Weights of a small image flow-matching model: norm groupnorm.
Rows from block 4, named by matrix and row number. Each number is 500 + 50 x the weight over the matrix's rms, rounded and kept within 0 to 999. All counts start at 0. Numbers have three digits each.
# emb: conditioning projection (model.mid.1.emb.weight, 256x128), inputs 0-127
emb.113:414472441494529537470493611497524496483486509493498502344493521518435530497511506514505522506509528528476481406494499476431486350496503529486512521535457607415509505480493503517471660504489506495513508518503505470471540438503435479511503653508538576473499507512477475499498518488562495480489529513495460470478474523496514498508525484472515529466490472620492481511495470511474499518438
emb.114:429474449494530537471495613495523496484486508491500501358491521519444530498511507514508515504509527528477481405495501477445489372494503528487509520534458604412509505480493504516471644503489506497515508519504505472472539446503445480510505645509536570479497508511476476497497518489551494481487526512495461471475473521496514498508525482472514531470491472610492481513495470512475500518448
emb.115:538531461524449461529520441512465508519502478502501487618511478488480474488494494498493501494498469485544514561508491527503541612510493466499490471458544444556493476527528485489540448496508490506482511471492513556552451486493499515490476441490455469437515513479544521508503487529475508525521455479499567527524536482519491515493479501538482454448522534441500533504502545491527516485488
emb.116:548535507521450465521508471513467501520504486511502492528518479482513479506492492498501494504494472491546504472503496513530520515507505467505489483461541472473485479517529485498525498505514498513484506478501508540541462517497530514503476479499457508460527510486537506500504494521518497512518465485495548528520526489510496508493478515525485460469506520436514527503505544487520521497519
emb.117:560549597514438443556559360516475522559539475496495493711555461481591442462508498481487463457496483457543551615496509565579563692521474445517474447450568374610505480551520508479567318462503477482475496467493500571541436586495580538459479331479449403603463518435534522517500493542405519563497443474493594551533562439521446506483451479571482459603538577372472541490510540485548496459583
emb.118:528529381523461470525503441520470496510509494507506492562494479489404499508492503501502540506493471490534500533509484512436513555504504468495489486469536446529490493508522482490524506499512509512486512485501508523540461420493443516507478487496460545353529508496533521509505497524560494514527478491501539524517526499516498508493487514523481473359501509484521519502506540489518511504421
emb.119:469463508480562541475468614487532486480482525504505511362510538518500524524497495501515495537509531526456477401499513451486444398499505528488515534536457600400502520464475513536442592519492505498526480530515493457453550491505488474522528600506544523534507483525466490481496506467517503457496546527517420468466455529471532476512535520448534533523473449580525475490487453508471501526493
emb.120:386473436486534536471478635490521490481490506495498511318479522517422520506505505510499531506509524520470481410488498474417482322500517530496509525533457622411511516484493507514464681512498510495513500520496506463471538423510413473516511669510534600466496496514475472496495513473595501480488525522491449473479475530484509485509516498464516531460490472641497477521496470514475490511422
emb.121:409470424493534534470487612491522496483482511495498503350482518514421527503504504511505528511512521524477481417497494476427484354494507531491514524530457601424509509477491504516470667507490506498511505525502503468471538421503425478514507659508532583456502500517481484501497514483562499475489528514501458472480472526495513495511523494468514532438484470619499481511493468509476495517421
emb.122:451473456501524534473497606493523496484475506484500498373493513520459533498505501506509490502515523524485483390502496484466493387491495523481507514529460593396505502473494496508483644498481504496511518517509502482485533462498469481508498643503529562476502511512482481503499520499544495482491518505504472471482470507506516502509528482475513534472490475600497483515490477509473502517464
emb.123:338470310489531522484468581495514494475496516501493507321439512501315523517496507503504594530502510518474480471492491477320469332495520527503515526516467578472496515484498507510467686519499516504510506519501500455475532314507318480517511668507526677323506484521481497497495503469656505478497524520501454479489483538484511491509521515464512522316476463619518486515491472503482481513318
emb.124:479468491478555540474475631489530494480488515498507515390502526521486524510502501503513489517511532527465479397499505470482466420494514535495507531540456614401504517472482510527457597513487505499518483525504497459452544483509481479507526584509540539527499492518467486490496514470522499464488536528501437470469465522483522479512523508461525531515480463598509477513495455514471490518485
emb.125:543535485521451467523506466516466500516506487510503492532512478484495480508492498499499507503492472493543503477503493511516518512504505466504488485465540471484485481516527485497523504505514501513483507478501508535540463508496517515504473478500456516444526511488536508499506495522524497510519468485494548525520526492509497508494481514525485461459504515449517525500505543487517519501506
emb.126:469462512477561542475467620487534485480481526503503511369508533519503526524496496502516489536509531523456476392498510452492445392498505531492513535535457608404500522464472513538444595521492505497524479528516492457452551495505491474515527602503543539539507485524466488485495509467527502458494546527517421466465455527472531478510532515446532536529474450589520472492490453509470502525496
emb.127:627519586472467450538548298482498533545551501509487487818436459477592420476515508475474447441460465432525566715489501575607543834503466474538496455476548316719500492544485519442571233442488473463475464480480451536519450597502606562439503271469471332581432469457516519519488485526353488548477467462503577562511550436512430510474461468580465493586509587337450520439497510475559472447598
emb.128:426468319492523525473474596485512486469468509502499495419458527513339546508493497498507573513509513528474472465503496474355477421496508535486503532520457585475504508471496499511470664523496515511516513524508511469481532344508356476514509647506530638314524485524483504496504505491632489468496528520500457460484470533499527500510518508467508522310465457613515478525500479510474492528345
emb.129:589545635498457445560549317513477526561550489495498500703539434485628412469514497495478432465480473428550561632494504567618559693513474443529499439458569344626489472555504506462578249436486468478461480453478462569538439620495619556452478281486435350648451520446534509524492486526357521552500453456506608575526549420522427500471467478585480453651545598341476552446497533465555495440620
emb.130:475474435486533528472479643484516489478483513509504506390463534514441533513499499507519505510509529535464476386492504464455468411499515537490498533531459628397510520472484504521456672524502516502524494526511508462468532447510454476516519666503539582427507492521483492487494509479572486474490529528495436463470470531480527483513519504456521527432474458623511471522498476520470495525446
emb.131:445476415493521531469483640493512488479478510501498497359470536514421539508502501507509520503507526532467471386489502468424481363498509534483499532532454625393506513472494501514466688517500515502523510521510514467476534423507425474518514681507540615412507497516484486491497510485604483478487527523489447464476475532489521490507515493465518523410476460629497472527503479521472495526426
emb.132:403471375490528525474471622490506487476485511504495508345458522500382530519492504502512594528509514530472472434494497472389469344495518533499500530510470616440498522482499506515461745526503519508517505522509508458479529387503388471524516705503527697365513488523481501489496499475693496481496518520501444470485478543480522490513515513452516519368478463642517479524494481517478494520387
emb.133:418473383490523529470475637493511488476482511503496499353467531508391533510499502506508550514507521531470474413491498471395475369500516535491502531522458619423503515477495502516461709521505517505519507523507514464478532393508393471522516703505535654383511492520485492492496505478642491479491523520493447466478478538484520488509515501462515522374474461637508477530498475523474492522393
emb.134:537551612526455447554544367527468520548533474489505498591561440479594436475504490489491464484503460453567547571509507559579556592513478421512496437450579379563495463555533491484566346465493469494456498450489493583554437586484581538466471345488432395630479526451533512515508488534397530554519437465511599565543551441530454514485471496575480446621554578373488553478502547470549529447587
emb.135:447476405494522531470484636491512487478476510499498497373470535514416539507501499505508523504508525532470472403492498469420480375497507533483500530530455621405504508471494499513467684516497514504520514522511513469478533416506417474516511684507538609403509494517484489493497509488603484477489527521492449464477476529494523492509516493465516524393474458624499475528501478518474493526416
emb.136:446477417494521530468484642493513488480477511500498498355470535514424538508502502507510511502509527532467472379490502468427481357499509534484499531531454625386506513473493500514466686517499515502523510521511514467476534428506426474517513679507540605416507497514484485491497510485599483478486527523488448463475475532490521489507515491465518522417477460628496473526503479521472495526428
emb.137:483527339532462477517505472511471508507495483511514492498507485486366500502491498508506522523502462499551498475522487504409510504501504462496502479455546465470485487513532468499520517509512507521479514480501508528537454385489410505519484503507452553341541511501526514509512493527552503507544474492515536526530513521510503513497486524524479479327511514494541540502496529482508516504384
emb.138:488463451488541531471468612478515484463476513511500514389471534518455538528486490496520531524508516538461473418498506447462449414501515527488507535529458599428507526457477506525442644537504505511522487527518506458460547461514461476518519639512535568439525482524473494479502504477565498459503537530509422460475456531475541488516527524443525531443470447594535469508499477515463505525459
emb.139:588544632498457445560547317511478526562551491494500500707534433484623411471515498491476442462479470427548561638494503570616559700511474445532499440460569344632488473555502504460578250437487466479460481450477463568539439618492616558452479287485435353642451517447534510526491485525366518552499453458506608576524550422521426502470466476587477453648544599344476548445495532464556494441617
emb.140:451475425492520531469484646492515489480481510502500499354473537513428535508503504506512494502508528532467475364488504467436479368501513537487498531535454634371508515474492502514462681520501517500522505522510514466475534432508436473518516682508541602425506497514481484491496509483591483478486528524487443465473476531487520487507513494464519524424479463633497473526502479522470496524433
emb.141:440471357497523531472484612488514489476473508501497497412471528514377541506498496500510545512511518527472472436498491473386480410498507530486503528523461599441505512472496499511471682517499514509517515523508511474484533378506384477517508661504528616359515492521486500499502507494619487477494525520497457465483473529499525498508516500467510524341471461622510479530499480515476492525379
emb.142:577543625503457447559547317515478526553549486493500501696540443486618418471515500497481434469485473435552557628495504565610555688514476442525496440461568345622492472553509505469578248442487468479461481455483467568537440611495611553454478275489439356642457523447533510522497488526361520549502456461504608569531548425522432504475469482580478454642544592343477553449499536467555499444610
emb.143:409470334498524521473477590489508487475483508504494502398464520503344537515494505504509591524510509528476474467500494478362475396495514530493502527510472580472500516481501504513469697523502518510513510526508511464483528354502362478522515650503522678320521490526486506494499500485661493480499523519506457471489478542490525497515516515461509519313475464611518486520496482515481494523353
emb.144:537547612525440437569545305516462524561541481514496494638497450464602424462512503485492501466495457447551553627511515590591570609508481449524477436428589332624490469558527508478581315457501472492460494442493482569553419596489592537451473323483423413619477513438547530514510499541428516574500425459500615566548567443529441526477447483575471457621540605340476545453509553474565518452595
emb.145:485477335485530513480474581483505491463483504518503505481476514512366517516491490502500500519508493517487485444504497461400469501508521514492523519523471573448503498476494491502471590532499497510502501523486499477481521383515399481518515580503515552309519484524478495497508486485536504462513514513499467482496471526490514497511526535481500508294481460579534494513494472502473485511383
emb.146:378485316498523514484479578497506496478494507502500506390489508506331522521495500501505586527504502516480482468493496475346476392502516512499509517508484570477498511488501497509471675517505513509508507523502503473483517339507345487521511647506518655315515500518487501497498493476646503479505517516506461489493483528487512494511515521471503517311491470618527493511492487507486492512338
emb.147:515554617526435434572541313520457519560533479512499495585501452459603430468508494486492509470498448447559545606509515589583569556510480432520480433423595343599485465559529509483576350465501474495456505437491492576560415596489584534451472357484419448622479514441550529520513495544473517575506417455503610567554571453534453525479451485575471444623540600347479548467512558476568525451595
emb.148:504482478485535526476474614484519483473489510498501506460495530520478523522490493501513513519506517525465487457489507454485457489501511517501498528530470599460510520477475502523449611525502514496520485529518503467465526479509484482513525607506536561471508492521479484483489499472555500466497538525508426467471457523474524478509523517455531521473477454600520477498495468512477502516479
emb.149:445479353494522520478484597490515490478478507498503494465521512515370534507498495500501495515510508518484478449502491476388482467499501517489511520520469584458505505480496494502483618508491509509511508523501504481488524377503384486514507610508519555377516496521487501499503499492547496472503524513507469480487472522502521499508520510482505514349479468604512487518497479505483494518377
emb.150:508487441494519520478489615487515491485486506493507498455496518517453524510495496503507473504504516522479486411491502469473481469498504520495500521529469606412506507476488496510473615513497507501509501517512505482482518459506472490510510624503527544435505499516485489491497504488530493476496524513499457476482474516492517489505515500477515516431484469606506481513498486507479495515461
emb.151:443485399494516522476486624494512491483489505495503499393487518513406523511500503507503501505500516515478482412488499472422485397500509519496502520525467613415503511485493497505475693513504511501513501512506507478483524407502419484515509671508527598399503501515483484495497500482582493480496523515494459481483480521492514492503511499477511514394489468629505482521501484511483495516407
emb.152:490483455499515527479496633495515491484475500483501490422524515520462530503500497504505464497509520520484477392494489477467493428497492512488502514527464617393500503475494494499487664500484501500505515511508509489491525462498468488502499654506526551473502506505485488495501509501533483479495518510497465471486473510502517499502515487485509516462487469626496478524501489509481502518463
emb.153:542548617524438435569546293513463525562543481511495495644494448464606418461513501485494497464495458447550553630509515589594570623509481450524476434426590327623493470561523512475580299455500469488462492441490479565551418601494592541449473305484423400627472511435546531514505499537425516575500421458496614566545568440527439520476449479576471456627539608341472549450506551473566512448601
emb.154:421481374495521519476482628495510493481492506498501503383486516511384520513497500506503532512505512515478484430488496472395481398504512518499502520519470611436504512487494498507469708514506513502513502516503506475484524389506396480518512686506524628378505498515486488496496497478620500480497521515498458481484480527488512489506513507472509514375488468639512487523496480515481494513388
emb.155:478485428496513523476493624495515490486483505490504494419508519519439526507500502506505480498506519519482480395491495472455487426498501517492501516529465611399501507479495496502482640506493508500509506508509506485485527441499451488506506636507530570436501502510484486496499504492555487480495522514495463475483479518498516496502514490482510517427488467618499478515503485510482500517441
emb.156:424483387494518521475483631496510492481491504497502503379483516512396521513498503509503522509502513515479482413489499472407481387502512519500500521522468617425502512487493497505470711515506513502513500513503507475482523397505406481516513696509527612388503500515483484494497497477599497480497523514495457479482479526490511490505511503474511514381490467643509485524499483513481495512399
emb.157:474481413495519524477491621490516491484474505490502493442529511519426531505496493500503480506511512518484479418500489477434488452497497516487506516522465610422506504476494493500484633503487506503505511518504508487490524429500436487506504625505521559431509500514485497497501502494543490473502520510504467475487473515503518500509519501480510514413484466624505483525498483507481495516429
emb.158:488487416496515521479489613491512491486487505492505495434492518517429525508496501504504474503501517518479484405491500470448484443498505520495503518530466600408504506478493497505478636511499507499509502512507506482485522432504448487509508634506527558412503498514485487494499502489533492477496522512497462478483477518497517494503512498479511515404485469615505480517500486507480496515434
emb.159:460480369494522521478487598490516490479475507496502494461524512518381534506498494498502496512510508517483477446502490476399483463498500516488511519520466584451506503478496493502482631507489507508511509522501505483488524391502397485511507609508519555391515498520487500499503500493538495470504524514507468478487471521503520500508521509481506514365479467611512486521497480504483494518392
emb.160:553544544521440444531530413503468512536521481498509490666533455470548466488484502485485463471484461471546534562505496551552557671495500462524489470458549421567498482536515486471550417491509496500468510478494494561560441547495554531475486415486446421533506511493546506511506480534402499542517455466493580549546540469530487515507473485546487450534533551432482520489523554488542520473548
emb.161:574541539514449450533531395498466515536524486499514496732541454469546458486490505486487436474490467471543541594503500546554555733495501468523491466463546405593501478539515493472552366494503497498472499483492497558552441546497558532475492383486446394532505503491546506513496474531382503538519456472488573550534536468525488510505469492542487452527526551410480518483519541488542511471546
emb.162:386457445479558561469480612511537488465479515496487509290483547538430538495526499514517552519514549536450466427495499450421441288507500542469506524546444607424504522462484507527444643501491510502536495519504515439440564427501421467524508628513562602473478496496450480494497522468605504459469551533504428448455469527462508477494526511459512556465476455610510482536478442522458474526427
emb.163:570543548519445447532528412502465511535520481499511492684539455474557464492483501487486465473487461471546535571505496547562557688497500464523489469461549418570498481537515487473548408493508497499467507477496493559558441554498561529474488411489447418536506509490546506510504479531403497542518454469492576550543536471528486511507471488545488450540528549427479519485522551489540522474553
emb.164:556542549521440445530528420502464510536520480498510490655537454470556467492482500485486463471485460472545534550505497548559557658496500462521490470455550425556497483534514486473550430493511495499465510476495495562561443552497558530476486429489446426532509510491546505508507482530414497542518454466494577547546539470529488514507473487545489451540530547434480520486522557488541524475553
emb.165:404453449472560562467479611504538486465478516502494514292480549538439540498522501516515556525520547533449468424495502448424437289514498540469513527551448609422505520460480511530442632505492508502534491520502512440438565437509425469522512621515561612475486497499446492492504519467607502454476548533504428445456466530465508482497527514460515552461477455599514481534474439523456472529439
emb.166:567541536515446450532532401497466514538523486499513492711540453468541461485488504486485444472492464470547539584506500549552557711493501465520490465463548409584502478538515493472554377493503494496472501482492497559552440544498553533474488387485444398532506505491547506513499476531381504539518457470489577551540534470527488513507470490542486452526530552413479515483520544485541511471543
emb.167:398453482470568564470481619507539486470480515500493514273490547536466536499524496517520542520515554531450468398497505451450437287510500543468509525550449613405503524459484513527442636503489505501539492521500508438430568457502449473518517618516568596502482497497444486491500524462594503458467550537503427444454462527465510476498527509456516557497481456590511478539474440522457474528458
emb.168:407457477476562560469472609507537484465478519504490510266487551534464541504518495515515547528518547535447464398495508445442432277512500540469511531547451609395502520460480513534437622507493505499534490517507509439434567452507443468527511618515562606495490494501442492488502522464607504454478549533510423444455462528465512483495530513454517550490473447591516480524473445518453476532456
emb.169:550544544521439445530530418502466511537521482498509490658534455470550467489484501485486463469485460471546533555504496551554558658494500462522489468457549425562497483535514486470552422492509494500466510477494495563561443547496554530475485427488446421533507511492546505510506482532412497542516454465494580547546540469530488514507473486545488449534532550434481520488523556487541521474548
emb.170:427453506472574565470468612510540484466476523501483513239484559536492540510519493518520538531507551540444460368495512439468431240509497542472508536550444606370497525456481517539436619506492504499537488518509507436430572480501468459527512628517565604526488494499443487481497528459607500452472554537511410435451460531465518479495531511443522556519469442588514479527471442517452482534480
emb.171:609531475511460455530535363500479519529530492497514497871522455479493461484494513491486438472491467465540547705506491553525550874491501475520493469475549367695509484537522498471556283493503502498477491495484491550540443507502527529475502295487458345472497504494542509521488473534339505531519468479489576553524539464523482512503472500549480465463523557393485516482515523487546492471505
emb.172:470481134495507505497490517484497502490491495509507501642435492499205502507493502495484559503507494491509498592506489506280501657501512509497507505514488515607509489499491496489506534501492497490493494510492505497496498236516278502500509533477501571091506487509493508500503495503567501487516493497498496505506495514513502501521502512505489498061486499570510494511496481502503490492237
emb.173:553546534518434447533539403505466516544526481499505490658523452467536460481491504487485466468488461467550532584507493560539564665497498456523485467459548409582496482540516488467558388488503492498467508479492495559555438540493538537472485396485442404534500513487542508517504484535411500552514457466494583549548539467531485522506468480546483452528529557424476515483524554483540513473539
emb.174:458465534522567536446420518495510477433477518501491495272468548524527566560480506519514546561476518551439424403491510422515419234502504537493520568508445520407496521463485519553423562547506492526525524528527492407456571522501517454534499554545546549491554488549451494472506509459562504453498559518537397447476438572492540505487531534435514564517460408508572480483481483504446516549524
emb.175:416464407478543541473491634501536499478489513497493510319478532532403527501520496511516563505509534518466478423495498469405466342509506533477503524537464614426498528476484501514457692495497511499533498515490511461452543402503403477518514656502553627424481498494462484496493522471618499484470533532495448458462475524477502478493526507465508549426491464639505480541484456523469478514404
emb.176:431470436491532530473485625489524493485492506492499505383492516522430519508502502511499532507507521516477485429492497473426487397496513526501502525533460618432513512486493505512466647505503507491510501523499501475478535425502424481512514650505528594480499501519481479500491512480578500484488526517498454481479473523488510483509518493471514529460492473647498483508498471513474499505428
emb.177:424474434492528535471486627490524492484493506492498503388498518524426520503504503509501521506509521516477484422494498473426485400497512526499502526536458619435514509487494506515465640506502508494512503521502501475474539423503424478512515649506530576484498503518479476501491513480571501482488527517497455479477474524486514483507518493472515528461491473635497484510498471515474497509424
emb.178:622534597483452447560552286480493537558551502513495490794440453474594409464517509474476448430466467435539568709491507589607557809508461465538483444460567309700503492553488523450577249431485471467472464467488450555532434599501606567438501278464459351595424476449526528520494487535357492564468454454499596569520557421518429505471445473590468481595507611336434532449498522467569484445597
emb.179:398469413490536526477474634497522491483496508489501512365481514510404512516493501496502554527497513516473481436490492471393469377493515521508507523521473622446495525490495504517459711519503512498508496517500499464474538397501390481514517673503524619446494488519477490495486500466610509487501517520509442486481477535480513479511519510456514533431489467661521480523492471513481491501398
emb.180:528557559521429443553543383522454506542516474509501487602510473466563458470504490493493502465499464473544529561502512560554556581510484434498475446440578386563495476536522497479566416479501487506467506449500516572562428558497554531471472390482446471538492510448539535501512493549477503562506440475491593539547565457536470524479460485565478447551534571388483532507515563485550510476559
emb.181:545530405512468471521505439513469506505506500521503497517483492476439495511500504508510505510498482495531501479504495506474508511500513488495497486468536435480484492506530487498522497505517514522492503488505506518523460450501475510520482462503465514346529508495528513500501487515518493502512483494488536519515522505505501502496486521514491470367499509446525527501505538488514500512451
emb.182:400479391486532535476474637496522489484497506491498507373474523521386518508499503506500543515504527519471483452490500467382477385508520526505503527532460626459505516492499506520457691514511515501513497515498509468474538381509382472513516658508534629435491499514477472489489513469605508484497527528493445480475481530481507478508514503465519528413492465652508487519497472518482493504381
emb.183:475457523487577546469463580496531478460471525487484511401547532539511533528489488506518505552504525527451459457505501428500429439506499519482525531540447576455504510453476508531432573521491497506524491527514499450457564506502500458522526567515544540547524494534463486488489501468536507436508559526541405456467441530475537477501548527447534542536463424559529479484482446511459509522508
emb.184:538540491522442456528521423516459508521500480511504485537497481472503483496496497496498484496495463487551509490507500530521535528504495470496492470456551428492481478516524483489545458498505494514480513468502512549550448511501518526493467436495455466435520509479540520500511493531469491524517459479496567524527535481524493529493472506537479457458512530405509528499510554478527521502509
emb.185:455474447493529532474495604491524495490486510488500501415515510521446527499504502512502496505510520519483485433498496478450489434491500529489508518533460593440512501482491502508479622499492504496511508517501500478478537450499451479513507623503530551488500505511485481502497513493543496479489522509504465475481472513497512495509524488477511525469488477617489488504492470505473500510449
emb.186:455472433494533529476489594488524496485484510494501503423512509522435526506501500505503495513509514518482482430502491479441481446492504530493510526530457594440513501478487501509471604504492501496509506524499494474473535438499443482513511619502522551470502499519484488505496509485536501473489523510508458479482470518495517492512526497472512528451484472612502484501493466506474496512438
emb.187:461461433491542533476489603484525494479479509491505507418534504528435532505496494500506480518514515518482481417508492479438470437494500531486512522532456593417511499470487500505474601511476496494509503523497493476469539434499436484509511607498519540478504499520473496507504510486527504462494521515511457479480459515504521493517531506473508528454483464606512481511486459499467490509437
emb.188:525541517525439451531520424519457504520499482515501480492505481470521484498496500493497471501495461486552507464503499534525532480508501462499489473454556423470483479519526479487539450502507496513476513468504511543552443523502523524498469451495453480467526509478541517501509495534480490520523463479497569526529534486525495524488470513534480463487511528415515529496510557476531518501527
emb.189:397476405491527537474480629494524489484495505494498505361486520521400521504501502509499539511507523517475484432492497471397483373506515524500504527532457626431510512491498505518458670510507510498513501519500508472475539396506395473514514668506533597450494504515480473497491511475575507482490526523494452479474478530483510480505515497468517530437493468645503485512498469515478495507397
emb.190:448472452487542534469482629487532489482492507492500508431502521530449522507503497508507529513505525523467481453496496469446474450499512530500503528540455613455511515483485504521457626509501505492513496528501503470469540450502446475509521619510531585494497500519477478500493511476570501478491533524505444479474468525483515480513524501464521533477486464626506480513497466517478497509451
emb.191:528538514521441453531519426516459509523498479514501483501502477471523483499496497497499473501495462486550509471503502534528534489506499464501490474453554428475479476520527483487542454502506495513477511471504512545549445531501523524493470444496452468463524509476541515500508491533477494522516460479492568524529536484521492523489466511534482459478514531405511529495511552479532517500529
emb.192:432472291493523519477478563486514487470478507504504497464494516517311533511494496498504537516504505515478477496502490472344479485500509521492514524519467555496503505477496494502477612518497507512508508525498505474485525324505342481513511610507518601295523491526486504500506498483588496464503525513506466480491469532499520503509524518478500515279473464597524485511498478502481488519325
emb.193:404478371490524524472474638495514488477493510503498504371468521511380524515497500507503561513502515518471480442486500468387477387502521526504502528526463627451504517485495502512460723520512516503514496517500509463478528381510385477517518713509531658374505493517482480491495501470636500478495527519492448477479478533485512487506513508467514517369484464662512481523499476519481492510382
emb.194:481478447496518528474489626494515491482475505488498490420504516518454530502498496506504463500506516523482476388495491475461492425497497520490502523528461615394504506474493495503480648501486505501506516516506508482491524455500459483508503640504529558465505504512483488495500508496539486478496522509498465468482471518500518500504520491481509518453480466618498483525499484510477499517454
emb.195:486467500481550533470465605484526479462477513503496510418515538527496533528483490497513527533501509530457475464498510433487447448504511517498512539535460593469505524457476505533436611530499504508519488532521500455460542494509488471519524596519539541506523491529463486478500504468532507449505546525520412459476441531474537484512530530454529531507467437576533472493493468510465512518491
emb.196:476480400492519525473482613492517490482488509498503497433481521516411527510499501508505497504499516521477480413490498469428484443499512527498503526531463602421504510479494500509471638511503509503511501514506506474480525414506426480514511633509532567401507499518483484492496505483547491475495528515492460477479474524496517492503516500476512519390480467614506481514502481513479492514415
emb.197:551557622521442437569553332517462525566540477507499504663515451466607422464511501486498476465508470450553561610508523581593561618510474444521480427431587348604497473564524505481574312457502475486469491444488482572542430599492595543448471329484427405634460518433542525518503488539424517571496424467498605565539575435524445507481447479573483451632545602347471548466506546477561520449600
emb.198:392470355491528518475471614493511488476493509502497509388470514507364522521491500501506588525500505517469479468487493470376472390503520523508504527517475601468500520487494505509460742522509517501512499523501503460480525369507375479522519708506523679353514491524482493493493496470673505480499519516504448483485476539482513487509517519463515519345480465653521484520494476515481490509370
emb.199:439472340491524521475478593488518488475479508500501494438501517515359535509494494501501510514508508516478474456501489475379481457497505526492510526524462577462503505478493496503476630514495510509509508524501503476482527364502376481512510620506522575365518494524486500500501501486566497467501527515504461476484469528500520500509524513477505518345472464603515484514496475505479491520364
emb.200:546560614522442439570549334517461524563539477507499502638515452466602427466509501484494493469508469451556556609507522580588560606510478440518480426433586352601497471560527505480573328462502478491468495444489485574547431594489588541450472335485426424622464517435544528518504490540431518573499422468502606564542571441528447508481450481572480450623545597351471543468510547476562521452593
emb.201:492543418528449463535520444506459513526508477522513486461484482470425481499493500502504534513504472484560513468519491524444518435500506462489501470445562445465478487523529469498535524507511504510483512476503512531542444437502441521508466501491452541371528509477544510508516498530545501523540464489508554543532535509508493523491472520527477474392525531472546540506500545483518518509439
emb.202:485479456497517526473489630494516492482476504487500490421502517520463530504497497506504468499507517523483474388495492475469494425496496520491500520527462619391502505474494496504481647502486503501507515514507508483491522463499466483508499643506530545471503505512483487494501512498530484479495520507496464466482472516501517500505519489482510519465481469619495483524499486511478502517465
emb.203:478478441495519528473489624494515491482476506490499490421506515519448531503498496506504466501506515522482475395496491475458492424496498520491502523526461615392503506474493496503479643502487507501506515515506507481489524452501455484508504640505529563457505503513483489495500507496547487478496522509498465469482472520500518500505520492481509518445480465617498483525499484509477497517450
emb.204:579550621504447432570553303505475529562547489508500507717484443469612411468519506491487471458490474439546565647499512588608554695507473457528485435446580332638496483565507514465585254445495468476469480451484465565536436608498605557454479284482430374621446509443541526525495486533383507566483441460497606568534568427513429496475451471577479456632540611339462544452495531471560499449607
emb.205:459480402493518527471480622493517489481488509496502499414484523515411526510501503509504503503501518520476479411489497470425485425499513527496503527530462608419504509481494502511470666511503512502514501514506507472480528415506424480515510641507533585412505499517481481492495505480568490476494529516491458474478474526494515491503517499474512518400482465625502481517502481514479492514416
emb.206:462472389491524524474483612492518490480478509494500494437506515517400533507496492500503496510508510519480475432499489474415484440497503523490508525526460601431505505475493496505476641509492509507508511521503504477486525407502413482513509629504524558411513498520485495498497504489559493470500527514503462473484469523501517500508524503474508518393475464618506485521497476510476491518406
emb.207:477477434494519527473487623494516491483477507491499491422501516517440531504498496506503473502506514521481475402495491474453490427496500521491503523527461611398503506474493496503479639503490509501506513516506506479489525445501453484509505637505528564451505503513483489495499507494556489478496524510498465470481471520499518499505521494480510517443480466620498483525499481510477495517445
emb.208:442459393481532528481478622486513490477482498497509507369483512520400535502495489495503524504521509517479478388511498483413474373504507525484507515534459606387509499472481491505476691512480494496506506511501501481474537406505412483508505669498519600416503493514465500496514511490594492466497509516501459471483470516506514493517512502481503521408481469616510479535494467505472495512408
emb.209:415481424486526517490483648502513500489500515501499512327455517496414517516508503503515566517503519520478488396491502478412476333487522528492500514514482636400496521483498506515468783512507521503522497507506503461473525414506410478516512723499523687431494489499482488494489506478673501492485511527492455485481494525476510480508507502463519514433489479649499485536494475514483485513416
emb.210:411467360495524530475488597495521487483475508501495498380458525516366542506503498507505565503519520523475474452504492478378488372498504530485509524526456590452509508466491502514475703508496505507512523522503509471482529372504378478512503679510523638359509503518485496503506513493621491484490522517498467466484471531505513500502520495473509524360480469628496486526497480513474498521372
emb.211:599533639483462453543562327502485535555554496497489496718511450484635408465512504473469425448464476430536559622488490574629564715506465456540490448475553349622493487553496511452571255437492475465471468469479458555532443632500627564452493297471459329665440492448527509529487490530335502553478465457510594572510553426512430509478466466576467473657530592347457524448500526470550481447632
emb.212:454463479489554541472461602488523481463474520506496511337490542519477537532492493505526543534503532538452461418499514448468441336500505534479513533529456593414506520459480512531442657524500503509527492522525504450455557473506466466519517639515539598472520487525469497475500507474597498458497544528521416458476453535480538485503534517439530530480464442595529479495485469513467511532474
emb.213:434473413480526527477482631494520490479492510499499508383464527510409527512509504508509555504512525525468482447493498477415475384494517537493504521533461616451507518475489504515460707511507512499521502516499506461467534410510415475512510673502532623431497497510480483498499512478622494482482523527489450477475481527482510483507513497467515523420485470638497480525497471519481489514411
emb.214:419467367481534533477474612488515490475482511510503507372468530511371530510495494500508534513515519521471479420501506471389469380504518532492517527535460597426512507476485508514468672513495502504512499514498503462466535377510388480510518654503529607381505489512472499489510509476598493473497523521494459469478475532497515493510520509472508516371473469620501478518496465502480488515377
emb.215:533537475523476476520527470511476511517508482490503494645567483491484463481503501511493476506506484491539521534507499513493537668511498477502496472471541473535504477531536485500524430497509493506487490490491514550543458485499490497499495447501473448481508520484542498506484483515450519515518461486489552527512532479504483490490491506529488462470525535467495536506497525505520513477484
emb.216:606531644479467455540559321496489538555552501497491496730502451482638406469510501468468419447461475427537562631487486580633559728509461461542491447477552344635491487550491513446571250438487475463471465471476453552529443636498631567448491292471462327670438488449522507524488489528326497551477466454513591572507557422510430511479469464578468476659528591343455520445502522468550477448634
emb.217:502537441523477478515526477507478512517503487498501494594565486484449464478506503513493489504509494495538521528501506507457534624512503483499496479474530483529500480530538488503519466502508501513494493493490520544536463452503456496501496480506477496457510519482540491497484484507492511512511471491481547517508527486500481490490489508524494464435520528486493536502502525500518509484456
emb.218:507540508533452464528502470521463496521501477502502484525545475489507481500487490494496497503492461489546504467505493518500532528510497455507483484460549470466486478524528475496521495505518501506475516477502515543555452504488501517500478482493456512506526513489539509500499490527515504526529467487498547525526527484515494505490487513531488470504507514458511529510510548498518524483506